config = dict(
    model='image classifier',
    image_size=40,
    cutout=0.4,
    hidden_act='relu',
    drop_path=0.1,
    stem='single',
    widths=[256, 512, 1024],
    muon_scale='original',
    learning_rate=0.02,
    nesterov=True,
    adamw_lr_other_params=0.00072,
    max_steps=7600,
    epochs=9.9,
    lr_schedule='constant',
    warmup_steps=760,
)
Rows from block 12 of a small image classifier, named by matrix and row number. Rows with one number belong to one channel. Each number is 500 + 25 x the weight over its row's rms, rounded and kept within 0 to 999. All counts start at 0. Numbers have three digits each. After the name is the row's rms in percent of the matrix's.
Before each channel's rows are labels from the 100 images, of 14976, where the channel reaches its highest value: "top examples" is what is common among them. Only what is clearly more common there than usual is listed. The data: retinal OCT scans (Kermany 2017). In brackets: how many of the 100.
# convs1: 3x3 conv (model.blocks.12.convs.1.weight, 256x256x3x3, each kernel summed), inputs 172-255
# convs2: expand pointwise conv (model.blocks.12.convs.2.weight, 1024x256x1x1, transposed), outputs 188-281

top examples: finding: drusen (96)
convs1.80 104:466506489516451499467439502540476492516488466467505495503473495505509472502535481497488474502642462446491477487534494491505530514492552488517503479482465431448487468504484504487505491498482505507484516519500485496479492486457515486527485487436507491471
convs2.80 102:515500510521491449500500500471510430500500461503498494511502500500431500482500499523484470510455500529505500491504491500500500446543500533500553500480529503543557464482500505488521500500506500511498464500505460531500500500542502540494500500487523528546500519500500518500564453487490

top examples: finding: diabetic macular edema (99)
convs1.189 107:495497466508432480530480502513503479502485505493546486517507515534494490488515500433496447502515492455493492555505501458495484498478531512468476497497510433484468525515533489461532535479512498514463506500502514495499475493483489470481492517466498498486
convs2.189 103:509561500484501500468504439500500483491532474500438500467500582514500453518496500500457499500500500476524500517457500500493501500535498526500471500486479451490516529566560510463495493512500498510501500500476500506500489491500509501470500500452500482500442500494509500500519514426500

top examples: finding: diabetic macular edema (96)
convs1.226 093:485496482528503477472524495463485512485466515456487504465484541490476513464512461459516487504535473472489482470514513489487514530521491513519474536478488484480520475480494506506474521466487456450474532513464516488490473481494462470510500488515507480513
convs2.226 102:510564523536510461553467492494516543500558507527447509504494494505498532481479528515476500505485500518515500500552503549500549500474500500521482500470493488485601505500553570442474500503489516456530509500500514552468500500513500528530500545515500500498488523500500500503500555491500

top examples: finding: choroidal neovascularization (99)
convs1.202 090:508527525524530493514520484520517506433534514472507502530514506506476525497489483512500507487487515478510534478491543451538523505501494519509505461489518508493497492475473459517475503523512525500504486479502506469476495468517481419496491538487479512543
convs2.202 086:495500482512459474465443490502495492450462500523479465513500500500534500500500500500500535498573500500492500503550469498500539576524454500525500500466523500527452497478504517459511496437500500492500545451500515500478528500475477500487547500464521500431479500480510500475511395477505

top examples: finding: normal (97)
convs1.213 112:498516484507508499509484515535516526479498479487497480498500490529467480471478483492510490475448510554504490440505477517483514461486522475506506508479497558511509494500494499487511489497496490491476519489488510483514494476481522520539490486481496502484
convs2.213 104:431500500501496505528530466484490481482584491487470511529533465477493500498463510511500516500518500534492500526470500500484500536510537472485503500467500518480500500512564514525522478500500487500495500500507469500533494500520479500500526499523493505485505500518506512493500518411481

top examples: finding: choroidal neovascularization (99)
convs1.55 095:537511496466501550483493518491537485490519569456515444491477514480497493516523484495505456487500581501516516517543497443462583516428528490506568539508501492500484542504481498513490518507495491514481520486502507480516465458486497541530497489478502500494
convs2.55 103:533462453500474475511477493500577525494500509472500500494528500500500522464512560511500500466504500511500500520500499453500478500500492500500500500533467500485500506480458461515493526487500490460500523529478515482500500525517500506461500582540440457464455506471500491472516478447498

top examples: finding: normal (99)
convs1.254 161:483492508508515482473487506525500483506512489490514483487474471475535495505485490494475486502501486497504501479487498534471494508507487485496491500500508504498527504513501524486501501501484497532497496504498495537512499555489539510505498493488483492511
convs2.254 126:437402487500500525500468473508485518500449477484475510563500500508463511528448471500462500521474494501500500500500477462459521500500500495538494489473494500500500500505500487495514500455487471500497500511500515374500550497554525500500500500482549538500500533485487480500500408546496

top examples: finding: normal (99)
convs1.2 164:482502500504516482491508489534500490486519483496466506496452505483514496504476495513494465503488486497499493497523478564492484499530498493504485456493488489505515485529479509488484488492481502522503478512501484534502509535495578490502491488495516503506
convs2.2 128:489500521450494484439465410500500490507416474500507516479500500486500500504500461531500500520500500500500500543482500500519503511500489491499495496520521410532382505517500500483496565500512493548500500479498520343500564500500496527499493540489537504474497470500514500518495500519500

top examples: finding: diabetic macular edema (60)
convs1.208 137:519488513548506471507542492497494538525504537511474519485507526479475529518468510476519515501381502460490484522508479507473496497458539528492487529508499501474479515516545513508528496492539471480505527534505539483474492522498534513535509467485499504501
convs2.208 116:549548519530470506572477490500551445500644560551508500506490534505563467500516536678527504502519481500500500444495514497500493514503463503518424518474490485500566545500500487488521551500488500520517519479494488536500520501521485489513500524499500497500500536508507484503478417455461

top examples: finding: diabetic macular edema (100)
convs1.72 101:462477516537542493517506522522507483505503479520483525509482516449506483492510509536491526480456468521491506526544501498481534506473522485495498505503484570466440493490516488487458513485511459527512501470501505480515497486491524458515531444527508517501
convs2.72 103:507500488500477507500523500490486500500500470490503468496527516500500459500526500592518500461497500498500432500500481497463500543503516494512487500537500527490524528501552575500496500500512500476515467504500494525491521496539500500500482473500489498473500500500493500529486473451500

top examples: finding: choroidal neovascularization (100)
convs1.187 106:506505500480478531525527495515496485552522508511527506522467453524499468520520522522462451487425500501500489486560486463473449510491520502516529477503479489515483501490471479478462501531479523489496510501486521478514490547523461512556505485511502539503
convs2.187 102:537571510570548485507483513500491539488500465508509466498500461536500504523479462504467501491500500487482500500491580533468549524434489499490460478486555493500572523456500518549500473454527508468500500500500500524493430535514500500490500471529500500476500528486500503499500500488470

top examples: finding: drusen (96)
convs1.164 096:487491482549508477518457507493483461500470520474503486470478503517495470487457486506499502486460468482480525508490488464489461493500522501474482422511472529501492524538480461478483462484496532525534529483537503474488523490483478501510489507477465490492
convs2.164 093:378486532519496458477500489476478449500432491500471522500504524513492489500457517488475500500483471500507500509544500488540542501491487508496512500500500543500499485558466500500498449500500540500500508530500500478500502480487503461500510543499523465523557527515500501521500502500542

top examples: finding: diabetic macular edema (100)
convs1.38 094:511492522494490498499504514487556539493478497467517488447514503533455478495493466466526519521445508515506516518506486473533562499484514496511507474511517616472492527519501497518490533489497490505506475555478500497514483505485485485529500480486451516504
convs2.38 107:482516500453500500546500489487509500524532508500500500521488533500474500500504501500500525494479500500494500500500500500441479500483517525525486508500532508492500499501527500500523459500500501584497500526507533500573521500537500473514500500473494528499495500489483515500522481500480

top examples: finding: normal (98)
convs1.190 103:495480487444500500515524457499496513494544515495515482480518492504491524490469499477527455472440510444493511459512484529493462530469505513492491576486484535480481480517525507496503499474484521460477489523475525482488533478523506493499504485513504494523
convs2.190 103:531500500510511500437500458500506498500618500510500491500500574500498504481507500553500500500536482486482504557579483517458491542503500497516500480475504504514500536482500469509444529500453500500500516500500500569515500500500500500533527483506500500509500483512495500500493531526500

top examples: finding: diabetic macular edema (100)
convs1.113 097:505500459482485488509532503507496518475488484480507500495502509475500482476478488492463554509433460558489466483539482500468524516489524468473480478482491539489521479488492501488483497535459481501493498460478469435472503465508491498524489458512485514503
convs2.113 103:500500524500484511568480500499483499500521514500496476509522603500500500488500616549500500546517504532500500446457484495494531500520500486501517500503500472508500501500509505500529521497500500557555502510500500535488508481500505500512500517469450505498483551475515491500512515467508

top examples: finding: choroidal neovascularization (99)
convs1.131 099:529498487478465526485495480527522523516426506532543509466495448482491482486504546474475482526468510522519514534504540490522499487505514544481471490492552470498512466526507487506529534511526540499500512497511519500488524539525492517496499512482483521545
convs2.131 100:564505507500500574517495500507498568500500472500519500494511483469484500496461438501552505526499500519484485457500487500516472486501540500500514461500557500475521482500474500500489493471500519456488487500500516513500494507500500500500500468452548468486494469500480489497518506496511

top examples: finding: normal (97)
convs1.63 089:510466479496497486453524489479476449514488452508542460523486540453511494495512508499543439498444467485509526486498499501476501520462528494475471503479486472476510483452474502487498476466491459499538509507493505448445497494531463531535500467484512485487
convs2.63 092:538482480525515511505448500482493457508513500444480490503555500497451500500466552587478500534500500503476532500642500598500471502468500495500500500500500500500490500500500550488518526507500548509475482476500500525468491500503487525483521542497500504582508500500521548500542519500477

top examples: finding: diabetic macular edema (100)
convs1.10 115:478482485505475497489485493509518493451512485489502497509535543516471483497513475495506476514584500455501482524519512498526521506471524485495485509443485596484495454528524509508507486526509500466548491505471497500480491495535461528484488505485500534530
convs2.10 104:439500496492469505551498500500500499500532479562472454504516446500500509500468466517499500500534502500500504500507524515500510500500500520481530529487500413538500489500512500457500500509518463483576500500482504514500500494524471464478500537494505475500500500500525482480528500482500

top examples: finding: choroidal neovascularization (100)
convs1.56 085:523508461490508541484521484520488481552495496525515543447472489517498511468501495556495484502465491542482549484536474543481451538509542507505528533501517448515462511511483528513481516479502533544496483508532484457465512475499524440502503518557513519542
convs2.56 092:501537464495500527500509500500534527520508487514555442524500500500490477483500443549501503474500444471473513532514500500501489500484514477489465500503468480543547500436500509507506522500490531526500553530504500500471521500483487510476500500519484500502472590500503490500500501464500

top examples: finding: choroidal neovascularization (100)
convs1.141 091:506515485464516508468475509522513516508479537486486521504539511566545495472478523445460531502471513474495551537532522493522489522500523521530482499510536530495479539480452486513516580514475504489491512495485510503478490504486464489479514567503531482500
convs2.141 097:500441500500493500454424500490522500500518502523544503457500482500507500500500500515494500509507500464544490504468520494500450492500509504462501506490492536486514475470506553504499500517500537500550513500512515516480524502489500500489500500527461500500500414502501498524500505530501

top examples: finding: choroidal neovascularization (97)
convs1.8 101:510486494518493528463491492488518510526548490501500491446560537499514496488545534520498523453524506471495491532466498480511519545521518489489491501496516470490492528483495489564464498479450495523490494464500498461514495498529509477504477524532492476454
convs2.8 100:515536514529486500534500463488500531496441482523588597500477482500541503500533500464433500470531539486500501500498500506500460500482516557487496525481500500461539518471512500487495578492500500500468454500507500540504501491498500492505500485500506478483500497500500500506500544474500

top examples: finding: diabetic macular edema (100)
convs1.243 114:473502509486480468511573498515520506481499475482498494493527562505482516470474475507527495494555486500490508484499493489511506535478497488479495539475471602488507487495510489514505481496496431472516512480517498495476495520537529508526495500490472499516
convs2.243 115:500559487537497477454468445500500544500521495516500500500549456490442516500455568483555482475549514500511500500501465508458497491501481494500525489513500441538500500500516519496526457509510500393505500470525510559474489520487479500528525479496511520527500432500503490501500549466534

top examples: finding: choroidal neovascularization (100)
convs1.206 127:516474551507518491489509474511502498506475505553513469541536468542493509482466524493520409520516514554504522403482513509494478526519501514533519516498469488533507487445506543512505467495517509522504456514500487475509478464542541501499509483503489528525
convs2.206 103:500519500528487538471546476508452500497475546500513500517488486505460477523471500500500500500500474500500535500435479492514539500471492500500455504530500564492500503500515500520500486515478478535511500495500549525536513486481510482505500529530483500457500531500525500507500467500481

top examples: finding: choroidal neovascularization (99)
convs1.94 097:561509483487547511499493533510465531503524507541517490500496515475470483511500507478551542490565525517514496478510511474482508536488492543542524520507497500500541530454528476537497497503478498536487492473516492505504516486505491513527512472509525482496
convs2.94 099:500447509488500500500500500477500481486505500517500474486483484511500487508500517535491501523518539500522469446500522520500513503522532493510563505571510537487530517455537500500481545469500533500484510509461480521493502481525500482500509502537500509452525478500516483524500500507539

top examples: finding: diabetic macular edema (99)
convs1.240 102:435512519540522498508489510496473501486513497494479529512482499453472452476498477525520480436500554477490496537493500493495505487501492525496462515524466507467503522541496547490483523529527483527478486569469520491561513515449476494499490510488466494517
convs2.240 102:500522500467525446534470559484489502531500540494500477468513423500500500474500459472500500500454459515500469508444487493489490500481543498502486524560501500507460492497500501519521452500448507500429494508500500496498454500500500518504500499548500499452498500510500469492495500500479

top examples: finding: diabetic macular edema (96)
convs1.223 112:477565512512511503482467496524495517487489510486473503449442450466509498479489485500497497436506487506514485463479491492497487502492475485522495509473497443501502527471492518524474535507497491491462516512508517490470531462500496490513498521481460464533
convs2.223 107:480622495541500550522457496500496500500586500500493500472496506497510500520512544500506500500505500527475510498500500501534499525500500500500500500479461460500495523524512500525500500500500525500516504511503500459500500494500500487500540473507516523449526559485497500471500554478472

top examples: finding: choroidal neovascularization (99)
convs1.27 093:559494467482539505489579544460525496489490485494519492511517524548514497482506516491498476465534513487486546459494488483511501534471554494485473578513514539509442487517481508499504494526506521485519490508488514507488501554531514506515518488502511530493
convs2.27 100:526511500449500500518490508503519500490515545534520486500500553500519476500503484477500500500452552472500438539500500500500493455482500500522500517463500472468534500499457505500490565504528500508524500523467500511500467470555466500472500510500488500480468500519500467467508500485515

top examples: finding: choroidal neovascularization (99)
convs1.129 103:499509440501496497507480529492473495513478481482493526504513449535554533485484516507491573509459495524506475503450527506495464477492465461546500507521512529508436501528525480503533493501494535510476526503465479553496505550515515493481491503541539456532
convs2.129 101:510509489500492539500504520500513518511500500556464512493491527513484497527479506473500526500500470493535500482465500501500500534543501509508500503511516480500500512490522499478537437494461522452500510481500500481500495486493483500525494501564560485546491477492512532514500500507434

top examples: finding: drusen (87)
convs1.133 112:498495460490502476505458497501476472487508466503500511510502522505454498486517520517540499485570506502502489454521511496476532491492504491520462483485498460468522502501522525490498471490484471493453511541469491482492499465526511443516455459507488446519
convs2.133 099:500518500501500512498502527507480500496413519493500505481500442496445500484506500500528541511511505500502507500500520497500500500526468497525474508534524565500465500534599476559489412500522500520462495488505476542533448509521491497450500528499560500495500517495508500482511461504500

top examples: finding: normal (99)
convs1.192 105:507479452485509472483481492493475467475496496520481481518485543482503492505494487489482488485464511501502472496494500494452448470468532474510494538500455508529484558459512485480487435456503506475452483528482479504500476474498497495490507465474492533538
convs2.192 095:539461516500500500500523566485500562500500500500456511500485516500495484502500522569521517524459508500500500461504548531500500537491500467500497500500500570511580485475561535492508500519516496454464509500477409529500500504496495509500500500500491512448486464500503500500522500562494

top examples: finding: drusen (91)
convs1.60 142:483492494515486499515525505497477519482521516489465480513525528495502497467508494468534461464578500476519494472529514501529504503479520511526497549489496489512504492491508518500530492457530484493493517518486522488497503483482527487484496464514504512499
convs2.60 115:500610486532506484553500480500500483490492469533484473459500557523492500505485525573505512500518481452500500461563500498521500548481486530498508500465452355500493528488500505520526464500513481444512500531500449535445526481486500500515519460500485542495501506488512484514529496513504

top examples: finding: diabetic macular edema (100)
convs1.181 123:481471537497518513513511495477503512512475504503538453518463497468515466448525519504513467489516454470506501525498482476495504495480514506511481510485473602489483491525494503497529512537502509526517503499491502499536502512546480506490467509479468524492
convs2.181 111:449508500500500524500514477479529532500528500514500458523500449500500520496519472498498521502481500501500500506500500500544488463500486528519500494472508482543500499494517484500505472518500432436532494500517469500479504491494495500500500436546465461510518500500472485490500500471479

top examples: finding: diabetic macular edema (48)
convs1.231 095:510499501453522492518535468507527490545511525539536520507519497499538500501486505514513553511500503514451490510529481465520493506511485483520512474509510514527482496521526490552498495504483498497553489487500501468516524465475470460490495516520466502514
convs2.231 098:500502478460509500541489545500504500520457501538500478500510500568510500500490505536511472568500508500514500514514500521518501536510500500500506500483500518505486500478523503487515503500500513511489474500500529518500493499500513543544468532500551484500505500500483500500515502518498

top examples: finding: drusen (98)
convs1.196 095:503498490510531483458494484505509527470482459500511463493495464492509493487495496487487513498516508476491520484556509444512501559492511500504465487505473464488510468501472527456509489492467499480503502482482489472483504488517475499508491465459486507457
convs2.196 093:510500473554497460521471493488523505518511425503500500500500472500461500500500517481501542500428500488510506528446500550515537500516522493500502500525500490544500477450500471500500500500486500500498513522538446500494475479480507558500500470466488561500484500495500472500500517538495

top examples: finding: choroidal neovascularization (99)
convs1.103 077:502520529513473470497496497498536537510487479499515487476503486481530524520501561522508504468516493520517505458556547505524569534475525539493545516534552547477515518512506498532472489500497511528532505483481528503512533445549470511500528488527530521512
convs2.103 096:480509499500481483500510496473516500500500479516515500500500500526445519500500470510514513528489530495500476466446506539434469434471500501514529500500518494476486500429436497437500500500497488522496495500482475525469521478500505500456461467425506500521500481514519515480500510462474

top examples: finding: diabetic macular edema (100)
convs1.227 113:512494514495469501498533478492476494514502450520511500503494522554504495454486450464512470497581501486493505498507509485504491457470488525499506500461478612463508494504518474517529496510501505471486471466502498481498479525497483478499474500487499493500
convs2.227 096:500534500500454500500432500500494505500551485556469503491500515512478502497471452515525499567463497502502500516504497479485496487500500505536500500500466517500541496426526502500542498527500509522519500500511491543496480481500499521511557503447519500482500514497508500481519500478466