Weights of a small image classifier: trained on retinal OCT scans (Kermany 2017).
Rows from block 3 of a small image classifier, named by matrix and row number. Rows with one number belong to one channel. Each number is 500 + 50 x the weight over its row's rms, rounded and kept within 0 to 999. All counts start at 0. Numbers have three digits each.
After each channel's rows are labels from the 100 images, of 14976, where the channel reaches its highest value: "peak at" is the part of the image that holds the peak; "colour at peak" is the nearest of a few named colours to the mean colour under the peak. Only what is clearly more common there than usual is listed. The data: retinal OCT scans (Kermany 2017). In brackets: how many of the 100, against the usual share in percent.
# convs1: 3x3 conv (model.blocks.3.convs.1.weight, 64x64x3x3, each kernel summed), inputs 0-63
# convs2: expand pointwise conv (model.blocks.3.convs.2.weight, 256x64x1x1, transposed), outputs 0-127

convs1.19:597539620599473500530492545469521470433529577513469515498507532517547578554367518475545421581493561454485509471535511596501448468550475502562551551484504488554498507505503550565389548533529485
convs2.19:401504474500500541500497332387541391500476507500468500524500478472556414462456489516500500502444463393491483401500503568500492500561425466491500500500500500494452505500394423484419500500472437500500394500547514526500395579539500411464571500452540485500500461518510557552549478521431492415500485478481363500500475552389486396455467445500413537500460500500438500509465397404493479448357
peak at: top left (37 vs 10.6)
colour at peak: white (65 vs 3.8)

convs1.6:510480580504524600556557552557466477524549488462392506443561491478510557499452521504455511584502531457482448497468533510458524458504490574541606606500531542514451497410588490475510571600555586
convs2.6:483506500500500456500482500500407453508437500432500500480319444539500500476500547449500462430511555519500500441468500500503512505393500562382517536603471560455500363477528542500590478463500500422500500500500382509506464500429554510558500468397407430476541500500504500321500573500500500411532356500529464489500500597508562500571555576548453483426504389500418500431478487500500500500522
peak at: top left (50 vs 10.6)
colour at peak: white (77 vs 3.8)

convs1.53:466525573517451283528557476482467479556562447552561488477499557554502542508510466488420468489574496522495488537503532525509587485532472497596555463536565544486452490542602517456520551550497506
convs2.53:665443489477500500500500601462491500571500546500396498674527500579500500500529440482468500500524510578506536500500558589500535500500533500453500500500536405500432553500491495373476453500478500482500500500551493496392507500547500425521476500500500500500458500504401566605444500559500476500500500500541500500420500500467513471500500500500503450491482500345500500476500500500414413406506
peak at: bottom right (34 vs 10.6); top right (29 vs 10.6)
colour at peak: white (39 vs 3.8)

convs1.12:567511614502512464496534485475425501585522515521533444549456460524490568534509523491513460422729466513499450470502546462423451586489527496586495451489489495513466445484464444484530508484457499
convs2.12:533481546416508500441517500500500537481513500447500437526500552400570496469479526500500467426542490438500489519476443541500500426478500592500485477462514511500520456503572500500526475512500419510460496500393500443425510500535548465527355536476500500422500550500500500487482500499500521412500604439414413476482376500466506500446500458438500500465580371500500500463351390491406505424500
peak at: top right (45 vs 10.6)
colour at peak: white (55 vs 3.8)

convs1.39:445530446445420529486564540461412382516509450468467471478452434444595506548521481556413588435480473457412506500477367503505486465487500378433466472547496520485511484521477433496490494508512459
convs2.39:456500500516500555454500468500554500545528543540584542421500603493503609423426527581500504600500500431568477503479522548541500512500500500578500552629500500500576433500508500607542500377500500500562493500500500533473500500417500434649344500483559500500478500542500500482500487507410500571507463451449500446500505628500443500525550465522634500568543457540452507411592563462541500538500
peak at: centre (50 vs 12.3)
colour at peak: grey (56 vs 19.9)

convs1.30:538555499484464526543528511491542533545557477511530502513521478528496595543469543493455400477556531413528506497479606559554436457538518397578504513509612574619518456477540564533540493599476558
convs2.30:457500500498500485500530546500561418500500628500524517469512498500444500452500480478452500482500500568500388435480493594484426500533478514518500526479508500500500434535554641450462427500457519397500640500500478488450403515361507402408448444614500432427441566583375475500479461449388500443493500500549566506500459469501425455454500500500458500500500552500500586482503477417522379532557
peak at: top left (41 vs 10.6)
colour at peak: white (89 vs 3.8)

convs1.3:459557558438565502500538539499491578444509535548495512534516535543550542462444550649513562578501505513542590589539526524552514521517630561506553496474519547547480471477458521562390508541560535
convs2.3:500500496497573421530500466500542474508511515500500430477380500541676500575392449500500460489420500545482576500500500500430500493428475513477517551542464549500500534523500468494500500538500367500559508494454396589506542473521500454500461473363500500500542500500574500457500454456520498485494500539469421468400387638500500481423479477500500407336500500546500490500500443516453539458417
peak at: top left (36 vs 10.6)
colour at peak: white (54 vs 3.8)

convs1.9:463491493487532483581518489517482446504607513503510532478529511544565638462389554499513491463560565451540481567483540548543502439560492513559521460510485576550470604459463559423543575577450568
convs2.9:393411457500525423458500430518601457537484453439414500457509445476500500383536456480467577505511478500500500445481472606485601582528500649525526500506494546500500500500612500500500404468604511473500500550500519526416500498477359482500404463501457500445500449600500500541500427458473417453511485430464500438472565507597583478452500488500474515562500458500530500482513501500500644514503
peak at: top left (41 vs 10.6)
colour at peak: white (71 vs 3.8)

convs1.16:505556533536479545531496536433523514508600512522488475520533639429544494558479482508486466508515592421530496565467587553494410517575506449533514504464554611577493476515560534517394554567444516
convs2.16:424500500506500436589460551468498507595470500464500528492606505524526514447533509478472500500418456500487404500472410500373394511555394453468500537443477535502509500452624569575479516477447500510500538500382407503470486500479565500500475458500468379500528579585500500492341461500547583455452560456500521500529494500500500545500470527498500500538503427500500445502457558567412500634500
peak at: top left (32 vs 10.6)
colour at peak: white (47 vs 3.8)

convs1.21:470504552509505525509565491528507536513644478531479507441518516471495544609472571429477360472517581454528423575503520532439452438552506519543557491545597580541478461493470488536464534572457540
convs2.21:537528451447416535575501500508459597426500472500521462455504450500472567500585537541546586626500427500494539427450622582471418500500496483512548500503470474471499507547596641448591441500517487517365509365428451500483471478513405500500511455465488488491605547500452577507495491500525434500444551500476423497544451498500540500508553547500460516431565500500488500500422469473500399472547
peak at: top left (39 vs 10.6)
colour at peak: white (72 vs 3.8)

convs1.0:465501484483460569558564430401489516474584519446520469385510466507525528488498595445500534558560577506482575600526544569551475495566502582512539488471532600532480463432520425488538551546480557
convs2.0:499500500487570500468410438423500477500449569525500544487490535488558500500419465516518433430500500500500483517428499504500486544399454505480500533520500574547377407587554585556532541486493433443500473500494435500436435500425500500500527451452500471528502405460500529500728500417427498523500421392500525499560447402500500484578506500486420448500422500510500511545525594512500436473420
peak at: top left (57 vs 10.6)
colour at peak: white (98 vs 3.8)

convs1.34:464464448463483542521457541364449463421459461449441494479501558524426418430494428437521430461460428583467482500470455433475590506446467449477446490451424538475428502483461507573461488511506421
convs2.34:500626471508489410551501500500500620567480474468546500500589554536515575481500566500555500500532500384559500561431652500470549506516519528613546500431500436500478500495500500500457531468544401479525505554511500633539502500500402500530500500496500532500437500500521385481541500531500473441551500500500434524500662500563516575507601500593511500500456500500552500457528500500500500500500
peak at: bottom right (81 vs 10.6)
colour at peak: white (67 vs 3.8)

convs1.15:462479504457555406595560499495509499544565472461533463481514377537472500518480523474507504453678514591450519545522508514451482576561455513556514503578515585546425529468498472428477464513460547
convs2.15:493500583491504458542500466496518521566500546500437562568533558458500486542439490504500500500576451503500606559498423598435574370454476568551617520428406605500464384500632528500500497500504602500350540449471506468538419542500500500537500469328349500489500475511507497500500434461546470594518460500451447487454506403500487364431479506551471539411500490567528424475593500467606601519455
peak at: top left (44 vs 10.6)
colour at peak: white (95 vs 3.8)

convs1.10:436525511465526497451509482502379447479464426453523501472545426608428506508413423494481313439539481473492541446466474475531450522439519511476491471513493496475518421453454546412499497444475517
convs2.10:500500458588500500500439564530634478421486534508492494478469378495580500471509473500517500430430502500589500500446544540448619500506510535526452515500529474500500537514500498565540491500495431500606500589457396538550523414455491513521537528555500468487553518500474375500500573580430474500543513477500519485363495500328537442500500500680530500508476506397443471500622500500559500516400
peak at: centre (74 vs 12.3)
colour at peak: grey (45 vs 19.9)

convs1.14:572435532407498574541487451467578563484520517515478525460585492507506566522386483496492502512511551558515587566498524572496540522519479604515526406575593552514451597460477525482522575527479560
convs2.14:448482464477463455513469500468500465527500528500438448500425525500486500442512530425500584487468525546500500472500472500551500573500530557486500500466453587500555500500479519503400550445536500562428394486535497446496394500404445500554500478471573423493382500500479475531500466492545485452500420496465590420500499500500455421388541505500440500500472516500470597500445565519492500500578
peak at: top left (42 vs 10.6); top right (29 vs 10.6)
colour at peak: white (75 vs 3.8)

convs1.35:559558528499527436519478542500535487499580609515500533582539497544483522538430549498510441521488519594494467588534557557569593537507546623485569506555529540583516534456531474451427473561453574
convs2.35:436522490452490507499526451448605500539500500456528500588518447461556489500444452526467363469448493471482479476498500493310433416500539500500509500500500500500452443500500540533500512469500525500500500474463581469541510500500462519485480500470504500541471506500458567481454471414500417391528401545567522508607431620461500497461500558531479478512500500459500590500443430415476500512506
peak at: top left (49 vs 10.6)
colour at peak: white (76 vs 3.8)

convs1.32:476519474526482408557520590522534514544549619487458450532516534493497544534404526506493475574501525602548487502501477554602519555587507480566536558518529565511561564519517486449396549599476550
convs2.32:449500641509524499500500500423500500531457567500472500560500456500468448535516482380439483475442500523519500609469500512500427424500505448520500555497426500456500500613516500498414542501442500500480570500500372451542562500418505445591505446500491500435517500500500535500437500500431476505523500500370538447429564450500500500431500608500572429524425500500447556522500500459500420517500
peak at: top left (49 vs 10.6)
colour at peak: white (83 vs 3.8)

convs1.59:540416497492470416539513488472479473506460478525430536524520514462589638472502564462508428550517582437525590545501470560452498573584455526495496456537540552526500515508498560564375529594531528
convs2.59:500520491529400487459482500500496426532422561575462500433541431500438500500490401491358500435500427500465448521500541496416474500484421574420581491453431500537500500500501500574492552464426448572500609395408500394500500505428432470457440500500500501534494397500542512582500500422500517505500500565594564515508434482424472500508386525580460497500499500450500511446378426500501505464500
peak at: top left (41 vs 10.6)
colour at peak: white (87 vs 3.8)

convs1.20:452505568550547442502578533507468540500503562490531575573569529507483511527399503541546552535481656526537580515522533528528519485519614496581506489514567550552491526444488544519412556568539564
convs2.20:505425506526469570347500537479500514367500487500500500518497424468500544453467415500445500523494393500505546425538505472414438500459500514464500464389408536504500554500406539424524458552500480486500648597444458455532508514511488500518406500483504500436550392472500540500542407402532462427494450500500496453422375622459500441467453576471500457436485500500522472535500506502512500500490
peak at: top left (26 vs 10.6)
colour at peak: white (38 vs 3.8)

convs1.28:506432511459538615524463561528503498529507471543487590478493491476431594533511512376519490521619535453464453536530474480410582537535510418538515549586526533513451609483472443511564480532523532
convs2.28:509500453470466570472532417481559500575462500500500474555500471426579384533459587500519500525472556474500500521520437500389407543466389487500537473500462516438500500483500500412504500538629499500462500470553454355500500500523544504430479485460489390474456499500584500391423435515500541515498533413500501424518472359488372500500461493500509420500453500599503500500498521428500500472500
peak at: top left (44 vs 10.6); top right (28 vs 10.6)
colour at peak: white (100 vs 3.8)

convs1.29:420590459560446629447516526467494433548477516476461594504577482466556529457394505420406455554507500424503504517444468462492519454477596502481494494429568467502470553470513495418542509537506551
convs2.29:575592500500476527500455540510415533530514512404497484500500500500500478500463410558500489585400464818607557510587500480571500500543544500535480500407500595488492500482517515469482521487488534516542487464434500522570500500500403500453500474500465475482500500527500500573500500507496553486540500596537500482525476586459473512432474514500524378524509598500469500507512467475542539424435
peak at: top left (31 vs 10.6); top right (30 vs 10.6)
colour at peak: white (94 vs 3.8)

convs1.50:529476519560450554456530513524573549561555545494490485453590480478478535424422489415445577573439506568474488518510574566445536531571498595495513541433494538533460420453524575521541597517540571
convs2.50:500391466444486441519473556500485568403515466390583500566590489450591450500500438500500500521553500570500500528463546500500497518500412582517500510500553453500477500500500518500441500462514440409562500446484476464423423431405500500451490568500500511458500482508527500500455494495448500500394500516639500477502445496435395500486500568395535500500581500503500435532500420484458500402373
peak at: top left (54 vs 10.6)
colour at peak: white (41 vs 3.8)